Weights of a small autoregressive pixel model: arch transformer_decoder, 12.1 epochs.
Rows from block 5 of a small autoregressive pixel model, named by matrix and row number. Rows with one number belong to one neuron. Each number is 50 + 10 x the weight over its row's rms, rounded and kept within 0 to 99. All counts start at 0. After the name is the row's rms in percent of the matrix's.
After each neuron's rows are labels from the 100 images, of 14976, where the neuron reaches its highest value: "responds to" is what is common among them. Only what is clearly more common there than usual is listed. The data: Sentinel-2 satellite tiles (TerraMesh). In brackets: how many of the 100.
# fc1: MLP up (model.blocks.5.mlp.fc1.weight, 768x192), inputs 84-111
# fc2: MLP down (model.blocks.5.mlp.fc2.weight, 192x768, transposed), outputs 84-111

fc1.165 095:43 59 51 50 45 45 43 50 60 54 31 51 46 53 69 40 26 49 65 45 46 40 39 27 50 61 61 48
fc2.165 116:49 47 55 56 51 46 45 50 24 41 45 52 49 28 46 46 49 57 40 61 66 47 35 52 52 53 43 52
responds to: crops (66); main land cover: crops (44)

fc1.528 115:47 47 35 63 57 66 47 54 51 43 52 42 41 39 43 48 36 64 27 39 70 65 61 57 49 34 57 41
fc2.528 104:33 55 41 58 63 41 54 55 41 64 54 44 47 68 77 32 44 51 35 57 23 54 56 48 35 61 52 53
responds to: main land cover: snow or ice (38)

fc1.407 120:47 55 51 53 67 62 45 34 40 49 46 59 61 41 46 48 41 50 52 54 40 49 37 57 41 53 65 55
fc2.407 108:55 42 46 62 60 54 43 47 37 54 64 46 51 40 39 56 40 48 42 54 49 50 59 50 61 40 42 59
responds to: main land cover: snow or ice (37)

fc1.536 102:35 44 46 28 42 38 49 61 60 71 57 44 65 46 53 47 42 53 68 59 47 41 44 20 59 65 74 45
fc2.536 115:40 60 49 56 43 49 42 64 53 44 34 41 57 63 49 44 57 58 62 41 59 49 65 41 52 56 41 37
responds to: main land cover: water (30)

fc1.516 108:52 56 53 45 61 40 47 48 46 32 42 40 48 55 44 53 56 45 24 47 66 54 53 52 58 47 58 53
fc2.516 117:32 59 55 40 35 56 49 54 48 68 49 59 71 47 39 50 38 58 57 30 40 47 60 52 42 61 33 63
responds to: crops (83); built area (66); main land cover: crops (60)

fc1.133 107:60 55 59 58 35 76 38 53 68 46 51 51 49 48 44 55 44 41 43 38 43 43 62 67 51 58 63 49
fc2.133 109:20 57 40 56 56 57 54 47 56 37 51 35 57 58 49 56 63 58 72 55 44 69 66 34 38 55 57 45
responds to: main land cover: water (37)

fc1.376 104:60 50 54 49 51 45 46 57 58 44 33 60 46 44 68 43 53 46 47 40 53 50 55 53 41 29 28 44
fc2.376 106:25 42 43 41 55 38 61 57 57 61 66 52 57 52 52 52 47 53 66 48 56 40 38 58 69 63 71 62
responds to: crops (69); main land cover: crops (44)

fc1.455 086:56 41 47 40 48 64 58 46 42 62 65 62 69 59 51 46 42 42 48 48 50 40 31 37 83 58 44 43
fc2.455 126:38 55 52 62 56 46 49 44 74 34 55 57 40 49 52 52 56 53 39 60 51 45 57 40 31 58 58 69
responds to: snow or ice (67); main land cover: snow or ice (63)

fc1.136 105:48 55 45 49 41 48 61 48 62 70 54 37 52 43 49 52 53 46 56 83 38 47 61 60 33 55 50 28
fc2.136 123:39 41 46 60 48 55 42 50 28 34 45 33 48 39 47 68 52 53 41 49 59 55 24 39 49 56 52 49
responds to: bare ground (50)

fc1.51 114:35 54 52 36 53 46 53 49 34 44 42 52 44 58 51 54 33 55 46 39 48 48 37 54 43 27 57 49
fc2.51 102:38 34 38 58 42 44 32 42 50 59 52 56 65 50 50 42 34 49 46 52 41 36 32 50 42 49 51 56
responds to: snow or ice (71); main land cover: snow or ice (62)

fc1.385 103:26 29 38 44 56 47 47 42 51 42 59 41 55 29 62 62 50 50 51 50 60 73 48 31 60 26 47 52
fc2.385 119:52 53 46 51 45 50 49 47 50 52 44 64 47 49 42 58 48 63 47 36 63 51 56 52 55 61 77 35
responds to: crops (64)

fc1.521 118:54 29 50 54 36 52 34 68 47 49 38 60 54 50 51 41 31 48 35 51 39 41 62 48 43 28 52 59
fc2.521 109:47 57 52 55 49 56 62 47 45 53 46 61 45 58 52 62 53 34 63 63 61 57 51 56 73 64 45 46
responds to: main land cover: trees (41)

fc1.20 103:40 57 52 53 44 55 57 67 56 47 57 55 53 45 21 46 62 52 49 62 42 61 40 50 59 36 57 63
fc2.20 061:46 66 47 63 46 57 57 63 54 42 49 62 48 46 63 41 36 49 46 55 57 51 35 52 56 46 58 52
responds to: main land cover: water (34); main land cover: bare ground (26)

fc1.613 103:51 57 52 42 40 46 63 55 35 40 44 22 36 47 51 58 57 32 52 52 38 47 65 59 37 50 43 33
fc2.613 045:41 40 62 55 59 45 43 59 59 38 37 48 49 59 66 42 44 47 63 47 44 53 34 59 40 60 53 61
responds to: snow or ice (56); main land cover: snow or ice (51)

fc1.708 103:45 61 39 26 53 54 57 45 49 25 48 66 38 38 51 44 39 69 44 49 54 17 52 49 69 40 46 58
fc2.708 147:43 35 54 58 58 36 55 38 63 69 61 54 70 70 52 60 75 36 60 56 52 73 18 53 42 55 39 61
responds to: snow or ice (44); main land cover: water (27)

fc1.549 098:41 67 56 39 39 66 63 55 49 64 55 47 55 44 61 39 54 44 61 58 47 50 60 53 51 45 49 61
fc2.549 118:59 56 57 44 26 54 46 53 58 33 38 35 34 52 61 41 62 37 53 33 55 62 49 37 47 57 57 51
responds to: main land cover: rangeland (56)

fc1.392 098:44 48 66 46 57 46 57 31 67 59 59 49 39 50 28 69 52 48 35 45 42 41 70 53 46 44 58 48
fc2.392 126:48 46 38 58 54 36 51 52 46 44 54 39 49 41 60 56 65 51 50 26 58 53 44 40 47 44 48 49
responds to: bare ground (64); main land cover: bare ground (34)

fc1.35 098:48 40 49 47 35 67 57 58 39 50 49 37 56 68 35 38 51 49 61 43 49 44 54 62 42 52 60 43
fc2.35 101:60 41 49 39 40 51 37 39 49 81 39 50 48 37 72 59 51 38 39 60 44 48 33 44 50 47 44 47
responds to: main land cover: snow or ice (36)

fc1.64 104:53 61 53 68 46 43 46 52 47 41 54 48 42 57 34 42 62 30 61 64 56 48 56 50 45 51 67 45
fc2.64 085:53 50 44 48 50 49 57 39 41 58 53 49 43 40 56 37 53 47 36 45 52 50 53 40 66 50 47 40
responds to: main land cover: crops (47); main land cover: water (29)

fc1.213 099:51 56 37 49 52 46 28 47 58 50 43 61 47 70 49 63 57 53 63 63 58 55 62 47 51 36 71 36
fc2.213 111:54 37 51 55 53 43 59 58 53 66 43 55 47 42 62 47 47 54 32 37 53 54 50 46 56 56 47 43
responds to: main land cover: rangeland (43)

fc1.468 099:56 32 60 74 58 56 68 58 47 40 51 39 40 49 45 64 49 49 49 53 37 56 35 61 35 47 56 49
fc2.468 076:57 53 54 54 38 52 49 54 59 42 57 37 48 39 27 46 48 43 45 56 47 49 41 51 45 59 62 36
responds to: water (91); main land cover: water (89)

fc1.316 098:54 55 49 50 55 58 38 37 42 54 49 53 58 59 29 55 45 45 60 53 51 48 46 63 42 49 71 53
fc2.316 076:66 62 67 50 45 44 40 65 45 53 52 62 54 46 51 41 40 49 49 36 49 54 43 52 56 41 66 63
responds to: main land cover: water (42)

fc1.607 118:31 33 58 59 65 61 45 47 47 52 47 60 43 44 46 49 57 47 52 57 61 52 64 73 51 26 48 35
fc2.607 072:52 40 58 55 40 55 36 57 40 52 39 66 45 46 50 38 63 59 45 48 62 43 73 61 55 37 33 53
responds to: water (95); main land cover: water (95)

fc1.538 108:50 61 57 48 65 53 50 59 52 55 36 47 33 57 33 63 61 38 62 63 47 42 59 50 65 39 46 34
fc2.538 096:35 63 43 52 42 50 43 52 68 40 59 39 33 62 57 30 54 57 30 53 62 45 47 36 52 46 50 37
responds to: crops (64); main land cover: crops (48)

fc1.117 096:41 43 42 41 47 30 50 52 47 56 47 58 47 17 50 35 64 52 48 39 57 49 44 53 64 51 45 48
fc2.117 102:55 48 57 53 45 45 70 37 58 53 67 30 43 61 36 68 53 45 64 57 49 42 35 48 48 45 69 40
responds to: crops (89); built area (79); main land cover: crops (60)

fc1.100 097:58 42 33 58 48 45 51 41 53 37 47 69 59 44 23 46 34 67 53 43 41 33 39 36 42 57 37 42
fc2.100 069:60 45 45 48 60 36 44 59 58 62 32 53 55 65 44 51 21 50 53 47 55 30 51 50 65 38 59 65
responds to: snow or ice (54); main land cover: snow or ice (51)

fc1.109 105:46 49 63 48 37 64 67 37 49 68 42 51 39 52 44 56 65 64 53 59 44 56 42 52 62 34 43 50
fc2.109 076:51 64 49 45 52 50 47 55 61 46 55 39 37 71 40 33 53 42 67 38 45 42 58 66 44 41 53 40
responds to: main land cover: water (33); flooded vegetation (28)

fc1.577 096:72 29 58 57 43 62 62 37 57 43 63 47 53 62 36 61 41 39 58 53 52 52 48 46 68 47 35 43
fc2.577 111:62 66 60 50 48 50 48 52 42 50 49 41 51 24 55 46 63 58 45 54 56 35 32 56 30 42 51 64
responds to: main land cover: trees (41); clouds (35)

fc1.682 108:38 40 53 55 56 80 63 49 33 41 47 42 61 55 39 51 53 62 50 48 58 52 54 35 61 68 64 65
fc2.682 103:53 76 56 40 45 45 43 56 61 49 52 73 33 41 44 50 40 45 49 40 60 43 53 61 50 47 62 51
responds to: main land cover: crops (44)

fc1.125 109:36 61 52 67 59 41 64 55 59 63 44 54 49 61 45 48 34 40 55 46 54 47 46 59 41 38 43 38
fc2.125 075:42 45 58 53 55 56 69 58 56 41 53 47 59 41 41 49 55 31 59 47 34 69 52 49 57 58 62 44
responds to: main land cover: water (41)

fc1.530 110:44 55 48 32 64 34 55 59 44 34 51 47 52 48 59 57 48 56 49 39 57 57 53 53 55 67 51 81
fc2.530 086:58 54 39 62 59 46 40 72 60 66 38 36 36 53 58 38 60 35 41 43 49 48 37 57 51 48 54 49
responds to: main land cover: crops (42)

fc1.80 098:38 70 53 57 64 58 44 47 39 36 43 42 64 48 39 60 44 54 43 58 64 47 51 43 49 48 55 31
fc2.80 111:57 48 40 64 45 49 58 30 68 50 52 64 51 52 47 60 48 47 58 49 38 60 57 56 47 42 70 36
responds to: snow or ice (80); main land cover: snow or ice (63)

fc1.299 094:43 51 50 51 49 62 60 40 54 44 43 61 68 39 47 61 47 67 48 59 47 60 56 46 50 51 62 53
fc2.299 112:53 52 47 42 52 29 39 56 45 48 59 50 46 61 59 49 41 53 43 54 53 36 44 50 40 56 49 49
responds to: crops (79); built area (64); main land cover: crops (56)

fc1.637 098:66 46 60 50 49 70 44 49 57 55 34 55 39 58 54 52 50 36 56 34 53 43 55 47 38 44 70 43
fc2.637 094:54 60 57 61 40 57 37 47 46 59 49 47 45 44 50 47 48 28 48 32 43 47 48 29 44 43 52 48
responds to: main land cover: rangeland (77)

fc1.552 084:47 61 44 59 53 43 53 53 70 44 34 64 67 55 52 64 68 62 47 59 41 36 51 42 59 53 46 52
fc2.552 110:51 44 59 44 53 43 40 44 59 50 34 63 41 44 51 38 50 46 59 44 47 50 59 52 47 56 36 43
responds to: water (74); main land cover: water (55)

fc1.321 109:51 48 53 35 50 42 53 30 38 42 50 30 76 41 62 32 44 66 35 60 24 31 69 44 41 26 63 25
fc2.321 092:37 46 33 49 42 68 47 67 59 44 51 52 48 52 59 51 51 51 37 35 55 56 50 59 72 39 41 39
responds to: clouds (40); main land cover: clouds (26)

fc1.380 088:46 56 38 59 55 34 46 56 50 65 54 51 41 48 37 63 37 38 23 63 63 49 57 38 38 38 50 59
fc2.380 107:67 34 36 46 41 53 52 47 57 53 50 59 47 46 58 33 54 61 74 45 50 50 54 54 55 45 46 45
responds to: bare ground (59); main land cover: rangeland (47); main land cover: bare ground (26)

fc1.396 105:55 55 49 63 50 56 36 54 36 66 50 29 37 41 49 44 49 49 58 58 49 33 53 57 54 50 67 62
fc2.396 114:51 66 42 48 62 29 69 55 40 48 46 34 40 50 66 46 62 18 44 52 51 62 68 32 50 45 63 40
responds to: main land cover: crops (52)

fc1.239 101:53 44 64 40 46 42 47 33 56 60 44 46 50 48 51 37 38 57 45 51 74 47 45 32 49 49 30 57
fc2.239 100:37 44 44 71 39 40 57 50 43 46 54 53 49 27 70 70 45 56 50 44 24 57 53 49 53 45 50 49
responds to: main land cover: trees (42)

fc1.325 087:42 45 37 46 57 62 48 53 50 39 55 46 54 54 50 50 53 65 27 44 77 55 82 45 45 59 68 32
fc2.325 123:45 56 58 49 47 45 56 37 52 37 45 46 50 52 56 60 41 56 66 53 31 52 52 54 47 50 37 62
responds to: crops (83); built area (75); main land cover: crops (59)

fc1.498 110:47 41 40 49 42 61 49 50 43 36 40 66 39 41 55 48 42 48 55 55 27 37 43 43 46 47 43 47
fc2.498 085:48 53 57 45 47 53 68 49 45 57 47 49 53 35 68 49 54 47 47 45 51 56 57 54 43 44 32 30
responds to: main land cover: trees (61); main land cover: water (29)

fc1.214 101:50 63 59 45 45 64 49 64 50 54 34 62 38 56 33 40 43 32 59 47 54 55 53 57 52 36 64 69
fc2.214 084:55 61 73 73 49 50 45 70 55 65 58 42 70 69 39 56 35 36 51 39 56 48 42 33 72 43 43 58
responds to: main land cover: water (42)

fc1.206 103:50 54 33 38 53 45 43 48 26 57 44 32 58 48 56 54 48 56 53 43 56 35 51 47 50 38 37 49
fc2.206 091:50 64 43 58 54 45 53 50 53 33 34 50 59 44 58 26 42 38 40 65 33 46 64 61 69 36 66 41
responds to: snow or ice (51); main land cover: snow or ice (50)

fc1.327 117:53 47 29 53 38 64 48 42 51 45 41 39 34 23 65 41 69 57 44 59 26 52 41 66 43 45 47 68
fc2.327 091:48 52 55 63 37 65 30 47 52 46 50 58 52 71 48 47 58 76 46 31 42 51 48 58 43 63 60 63
responds to: snow or ice (92); main land cover: snow or ice (90)

fc1.410 097:40 59 48 54 46 57 42 51 45 29 60 37 47 44 55 47 42 52 58 47 37 52 47 53 56 39 28 51
fc2.410 083:49 31 37 46 40 59 64 49 51 39 65 59 59 57 76 43 41 53 49 58 62 47 33 41 54 62 51 50
responds to: main land cover: trees (67)

fc1.323 106:52 53 63 39 52 45 36 45 53 43 51 57 62 48 32 60 37 45 55 42 77 56 18 46 48 66 67 39
fc2.323 095:43 50 35 45 54 42 51 39 39 50 41 49 42 54 59 33 56 44 64 45 62 29 44 44 55 52 57 52
responds to: main land cover: crops (43)

fc1.434 108:64 45 69 44 57 45 64 51 45 63 53 56 44 55 45 56 56 42 42 49 52 56 61 38 69 50 54 46
fc2.434 110:35 44 31 59 48 49 53 53 43 27 39 38 37 37 76 46 55 49 63 29 35 50 37 29 35 47 37 69
responds to: bare ground (72); main land cover: bare ground (37)

fc1.129 104:65 38 63 45 52 62 26 59 47 37 62 49 63 54 48 64 48 57 55 32 60 48 48 43 56 73 48 50
fc2.129 128:63 53 52 68 62 52 65 56 55 40 42 56 29 48 63 47 46 47 58 47 34 58 53 62 51 49 41 47
responds to: main land cover: crops (43)

fc1.763 110:39 55 53 35 46 46 56 46 41 46 68 48 24 45 39 48 44 56 62 50 62 37 42 45 61 39 51 47
fc2.763 115:44 51 52 62 57 47 67 51 79 60 48 51 69 71 57 48 48 43 56 48 55 52 51 47 48 75 40 57
responds to: water (66); main land cover: water (37)

fc1.547 093:40 67 50 44 42 63 42 42 62 63 40 38 48 48 47 54 62 57 67 63 53 47 54 56 55 38 48 35
fc2.547 133:54 43 63 53 39 62 52 72 56 58 60 51 56 34 60 39 49 50 60 23 56 53 52 41 42 45 70 58
responds to: main land cover: rangeland (60); bare ground (50)

fc1.652 109:58 43 42 67 39 56 64 56 59 40 61 43 50 58 56 47 49 66 44 56 41 56 64 56 54 52 64 33
fc2.652 097:56 61 37 48 63 51 59 47 55 56 64 49 56 55 55 47 67 41 65 45 55 57 47 63 51 54 49 56
responds to: bare ground (66); main land cover: rangeland (43); main land cover: bare ground (35)

fc1.102 113:35 51 27 33 56 45 34 54 45 42 53 48 65 46 49 41 56 32 47 58 50 42 44 53 37 49 62 52
fc2.102 100:48 48 48 56 47 52 53 62 47 39 40 49 47 40 41 56 56 65 65 69 37 38 28 46 50 51 52 54
responds to: built area (63)

fc1.317 094:58 54 63 64 58 75 69 37 49 58 38 71 47 37 41 64 51 45 72 73 62 45 48 54 48 40 41 70
fc2.317 097:34 29 52 49 56 22 54 64 47 50 58 53 31 55 65 27 32 56 31 32 41 40 46 66 45 47 63 55
responds to: crops (72); main land cover: crops (48)

fc1.480 097:33 53 46 52 69 50 59 25 27 38 51 55 50 58 45 51 51 37 38 45 53 40 41 35 59 29 69 66
fc2.480 133:50 43 57 40 38 43 29 66 68 57 41 60 46 48 46 46 41 67 65 50 39 50 53 60 44 51 26 42
responds to: snow or ice (48); main land cover: snow or ice (36)

fc1.595 093:56 60 27 52 29 42 42 53 59 54 58 48 53 46 40 39 58 66 61 43 61 41 51 51 54 41 45 59
fc2.595 087:50 66 65 47 43 63 43 50 45 44 66 39 63 55 66 61 52 52 58 60 46 47 50 54 36 34 83 39
responds to: snow or ice (64); main land cover: snow or ice (54)

fc1.12 109:56 47 46 46 58 61 46 53 46 48 42 48 54 30 57 51 52 45 27 44 49 42 58 50 60 38 41 46
fc2.12 095:49 49 52 58 42 62 45 59 58 57 46 56 56 55 65 58 60 56 51 36 40 54 42 57 62 40 55 52
responds to: main land cover: crops (49)

fc1.653 099:43 45 57 57 51 63 43 48 40 59 46 60 51 45 61 68 54 45 51 39 51 45 47 66 61 52 53 36
fc2.653 086:61 49 56 40 45 41 54 66 57 60 60 46 38 41 57 50 50 38 58 42 44 63 65 36 43 54 49 42
responds to: main land cover: crops (46)

fc1.229 114:77 39 48 59 59 41 56 46 49 53 60 37 66 51 40 49 36 41 73 36 46 59 59 52 42 52 42 48
fc2.229 097:47 52 55 58 56 66 42 41 56 54 38 47 46 32 46 69 49 51 34 66 49 46 64 28 59 57 64 49
responds to: built area (65); crops (65); main land cover: crops (45)

fc1.494 096:38 33 62 42 42 67 52 40 60 41 54 50 40 68 43 52 42 63 61 64 55 65 40 61 66 48 49 46
fc2.494 115:59 66 37 48 67 35 39 62 43 60 39 47 39 31 50 45 55 35 37 49 50 62 48 50 31 59 43 49
responds to: bare ground (61); main land cover: rangeland (41)

fc1.616 112:35 44 58 52 41 63 41 69 44 46 45 41 49 54 55 56 29 42 47 57 38 36 42 48 56 44 43 66
fc2.616 086:50 40 46 74 69 52 36 69 52 52 35 50 44 51 42 54 42 35 60 54 49 33 57 44 56 44 51 47
responds to: main land cover: water (29)

fc1.99 103:57 45 64 55 57 49 35 61 71 41 63 50 60 59 48 66 48 45 62 50 24 37 37 42 45 56 54 53
fc2.99 101:36 56 74 57 52 39 38 43 43 58 54 57 60 41 49 54 33 49 64 36 29 42 59 44 55 65 54 48
responds to: main land cover: rangeland (54)

fc1.736 097:60 52 30 39 41 50 55 38 42 33 41 55 39 55 61 47 56 58 68 40 46 49 67 66 44 36 50 35
fc2.736 083:55 56 44 69 52 36 44 43 54 53 42 62 49 51 77 21 50 61 43 58 49 54 43 45 37 52 53 39
responds to: bare ground (68); main land cover: bare ground (53)

fc1.614 107:50 40 58 35 43 67 52 63 45 33 51 46 31 56 56 48 52 57 37 54 52 36 39 43 35 52 58 42
fc2.614 048:54 52 66 57 40 55 53 56 40 39 39 51 31 60 43 42 49 45 45 51 50 39 49 40 30 46 52 39
responds to: main land cover: water (49)

fc1.728 098:49 57 51 45 42 35 43 49 66 44 43 65 39 37 43 46 64 59 36 48 39 39 72 57 33 53 68 53
fc2.728 111:52 43 58 36 41 44 32 61 49 50 51 32 41 52 57 59 51 47 56 51 56 37 49 47 61 59 47 45
responds to: main land cover: trees (62)

fc1.194 104:29 43 57 37 61 54 44 45 64 49 49 48 58 48 35 28 31 59 47 50 37 61 45 50 52 55 52 44
fc2.194 092:41 51 41 47 51 39 50 66 44 35 38 48 54 54 62 39 32 59 36 26 52 40 45 54 73 55 50 45
responds to: flooded vegetation (26)

fc1.313 111:49 47 37 57 57 43 49 51 58 43 54 54 42 52 49 56 55 54 43 62 37 51 54 55 35 47 61 53
fc2.313 089:50 36 68 42 52 73 50 24 55 54 23 48 58 43 45 45 60 54 46 43 40 31 52 63 34 40 67 52
responds to: main land cover: rangeland (44)

fc1.624 088:50 51 48 78 44 59 43 36 45 36 48 54 55 31 30 50 51 49 52 61 50 60 76 67 51 51 62 58
fc2.624 116:61 62 54 31 45 54 43 67 55 61 35 56 49 57 46 50 43 51 54 38 59 49 41 41 46 48 51 50
responds to: main land cover: snow or ice (34)

fc1.412 092:33 33 41 37 46 52 52 44 44 39 49 49 55 49 45 46 69 49 39 54 49 42 35 38 67 52 57 61
fc2.412 105:36 44 49 58 61 66 65 46 48 62 58 39 39 31 43 56 45 49 39 50 38 69 56 40 30 58 50 33
responds to: main land cover: water (48)

fc1.762 111:37 73 55 74 48 44 69 40 75 37 49 42 57 32 60 45 33 43 48 46 33 30 51 63 62 46 49 58
fc2.762 118:49 34 48 43 45 49 42 55 53 59 31 45 41 50 38 52 40 45 38 44 63 74 59 50 55 49 53 44
responds to: flooded vegetation (26)

fc1.725 102:37 35 63 60 57 67 39 56 56 47 45 66 38 31 55 47 52 66 45 42 46 56 50 60 46 54 45 51
fc2.725 060:56 41 63 57 48 55 49 37 41 44 46 79 40 37 60 38 58 64 47 58 70 50 66 56 64 42 47 36
responds to: water (90); main land cover: water (88)

fc1.343 108:46 70 67 74 53 42 39 73 63 44 45 50 41 40 49 50 55 55 60 53 50 38 44 53 63 43 53 65
fc2.343 114:45 39 38 35 39 60 57 49 53 67 63 44 46 58 47 33 51 42 67 61 43 70 67 53 49 54 37 51
responds to: clouds (55)

fc1.333 103:46 46 53 37 41 70 64 76 58 37 56 39 48 44 53 43 46 36 45 41 47 28 43 49 39 36 54 51
fc2.333 082:53 54 49 48 55 44 42 37 41 33 48 38 52 45 54 58 47 50 53 49 56 37 38 57 27 59 44 43
responds to: main land cover: rangeland (66)

fc1.101 092:43 41 24 62 55 56 52 53 54 59 58 55 55 56 46 37 49 45 69 59 56 40 58 41 33 65 58 63
fc2.101 086:60 40 53 66 39 46 45 59 54 46 50 51 65 64 53 55 44 55 41 64 39 50 63 38 64 66 51 43
responds to: water (75); main land cover: water (59)

fc1.575 082:69 33 45 53 37 70 84 41 52 31 47 49 40 45 59 38 57 53 50 60 49 75 74 49 35 35 53 61
fc2.575 119:30 58 51 42 52 32 55 44 46 45 49 57 45 57 54 55 34 42 52 34 74 48 45 53 44 43 45 57
responds to: crops (75); built area (65); main land cover: crops (55)

fc1.309 096:50 48 56 44 52 72 55 56 36 61 63 48 43 55 53 67 50 39 46 43 48 34 64 51 53 42 25 33
fc2.309 083:36 64 55 40 51 48 67 58 51 38 48 55 57 41 57 42 61 41 70 50 61 60 52 68 53 41 50 48
responds to: water (97); main land cover: water (95)

fc1.55 103:39 37 55 44 47 46 54 49 52 50 30 43 45 50 40 45 41 53 46 43 41 53 32 44 41 38 41 68
fc2.55 085:56 58 57 62 68 60 52 36 64 68 47 47 41 33 69 74 48 61 61 66 52 58 62 36 59 45 52 59
responds to: crops (68); built area (64); main land cover: crops (42)

fc1.535 095:59 72 29 54 36 47 53 48 57 53 42 50 34 39 59 44 54 34 40 56 54 61 67 53 70 52 46 47
fc2.535 119:46 45 61 58 46 50 49 46 58 42 44 65 48 34 59 44 61 61 27 58 48 39 43 53 40 42 52 38
responds to: main land cover: snow or ice (36); main land cover: water (29)

fc1.308 103:73 48 47 44 45 50 43 48 55 53 63 67 49 45 53 37 46 52 33 47 50 65 63 54 51 46 65 52
fc2.308 101:53 46 58 52 48 32 45 59 56 44 54 64 37 58 71 69 45 53 68 54 59 42 44 51 44 43 40 63
responds to: main land cover: rangeland (57)

fc1.310 097:51 59 42 59 50 56 47 43 51 47 52 56 45 53 31 53 55 39 43 33 51 53 36 31 58 59 37 60
fc2.310 099:67 56 43 45 56 33 36 55 43 47 15 65 57 74 48 54 46 45 57 38 55 41 70 56 49 48 59 57
responds to: flooded vegetation (29)

fc1.179 097:33 46 56 30 61 36 59 45 34 65 49 37 66 44 45 38 41 51 45 50 60 40 54 61 47 40 52 47
fc2.179 119:74 61 41 70 54 55 50 55 61 47 28 44 45 62 39 27 59 54 66 43 40 60 58 39 57 70 55 46
responds to: water (83); main land cover: water (49); flooded vegetation (26)

fc1.537 099:50 39 53 48 42 77 53 56 48 58 67 65 35 24 56 51 67 52 36 57 48 44 58 42 49 57 48 58
fc2.537 089:49 53 45 55 24 75 49 41 44 54 55 42 62 57 49 41 62 61 48 48 66 36 48 57 54 39 39 36
responds to: main land cover: snow or ice (38)

fc1.211 097:41 51 50 49 50 61 40 41 37 50 49 66 45 55 47 65 62 59 52 48 52 54 45 46 46 50 64 59
fc2.211 090:45 50 39 58 52 66 35 60 59 34 66 34 38 38 47 47 40 62 43 49 70 41 41 50 43 46 44 54
responds to: bare ground (58); main land cover: bare ground (31)

fc1.121 101:44 50 40 53 44 46 32 54 43 49 49 30 31 62 41 43 44 52 55 42 37 53 46 55 43 48 20 50
fc2.121 063:38 51 35 61 52 33 62 57 44 62 56 54 52 45 54 37 47 56 31 62 24 54 27 45 47 51 49 44
responds to: snow or ice (88); main land cover: snow or ice (86)

fc1.496 100:31 46 51 47 69 34 44 59 53 49 48 58 18 37 47 34 51 56 54 51 61 24 49 47 50 53 49 56
fc2.496 089:60 58 49 63 48 34 67 56 44 56 45 41 58 38 59 43 52 62 59 55 49 71 44 34 50 51 50 44
responds to: main land cover: water (28)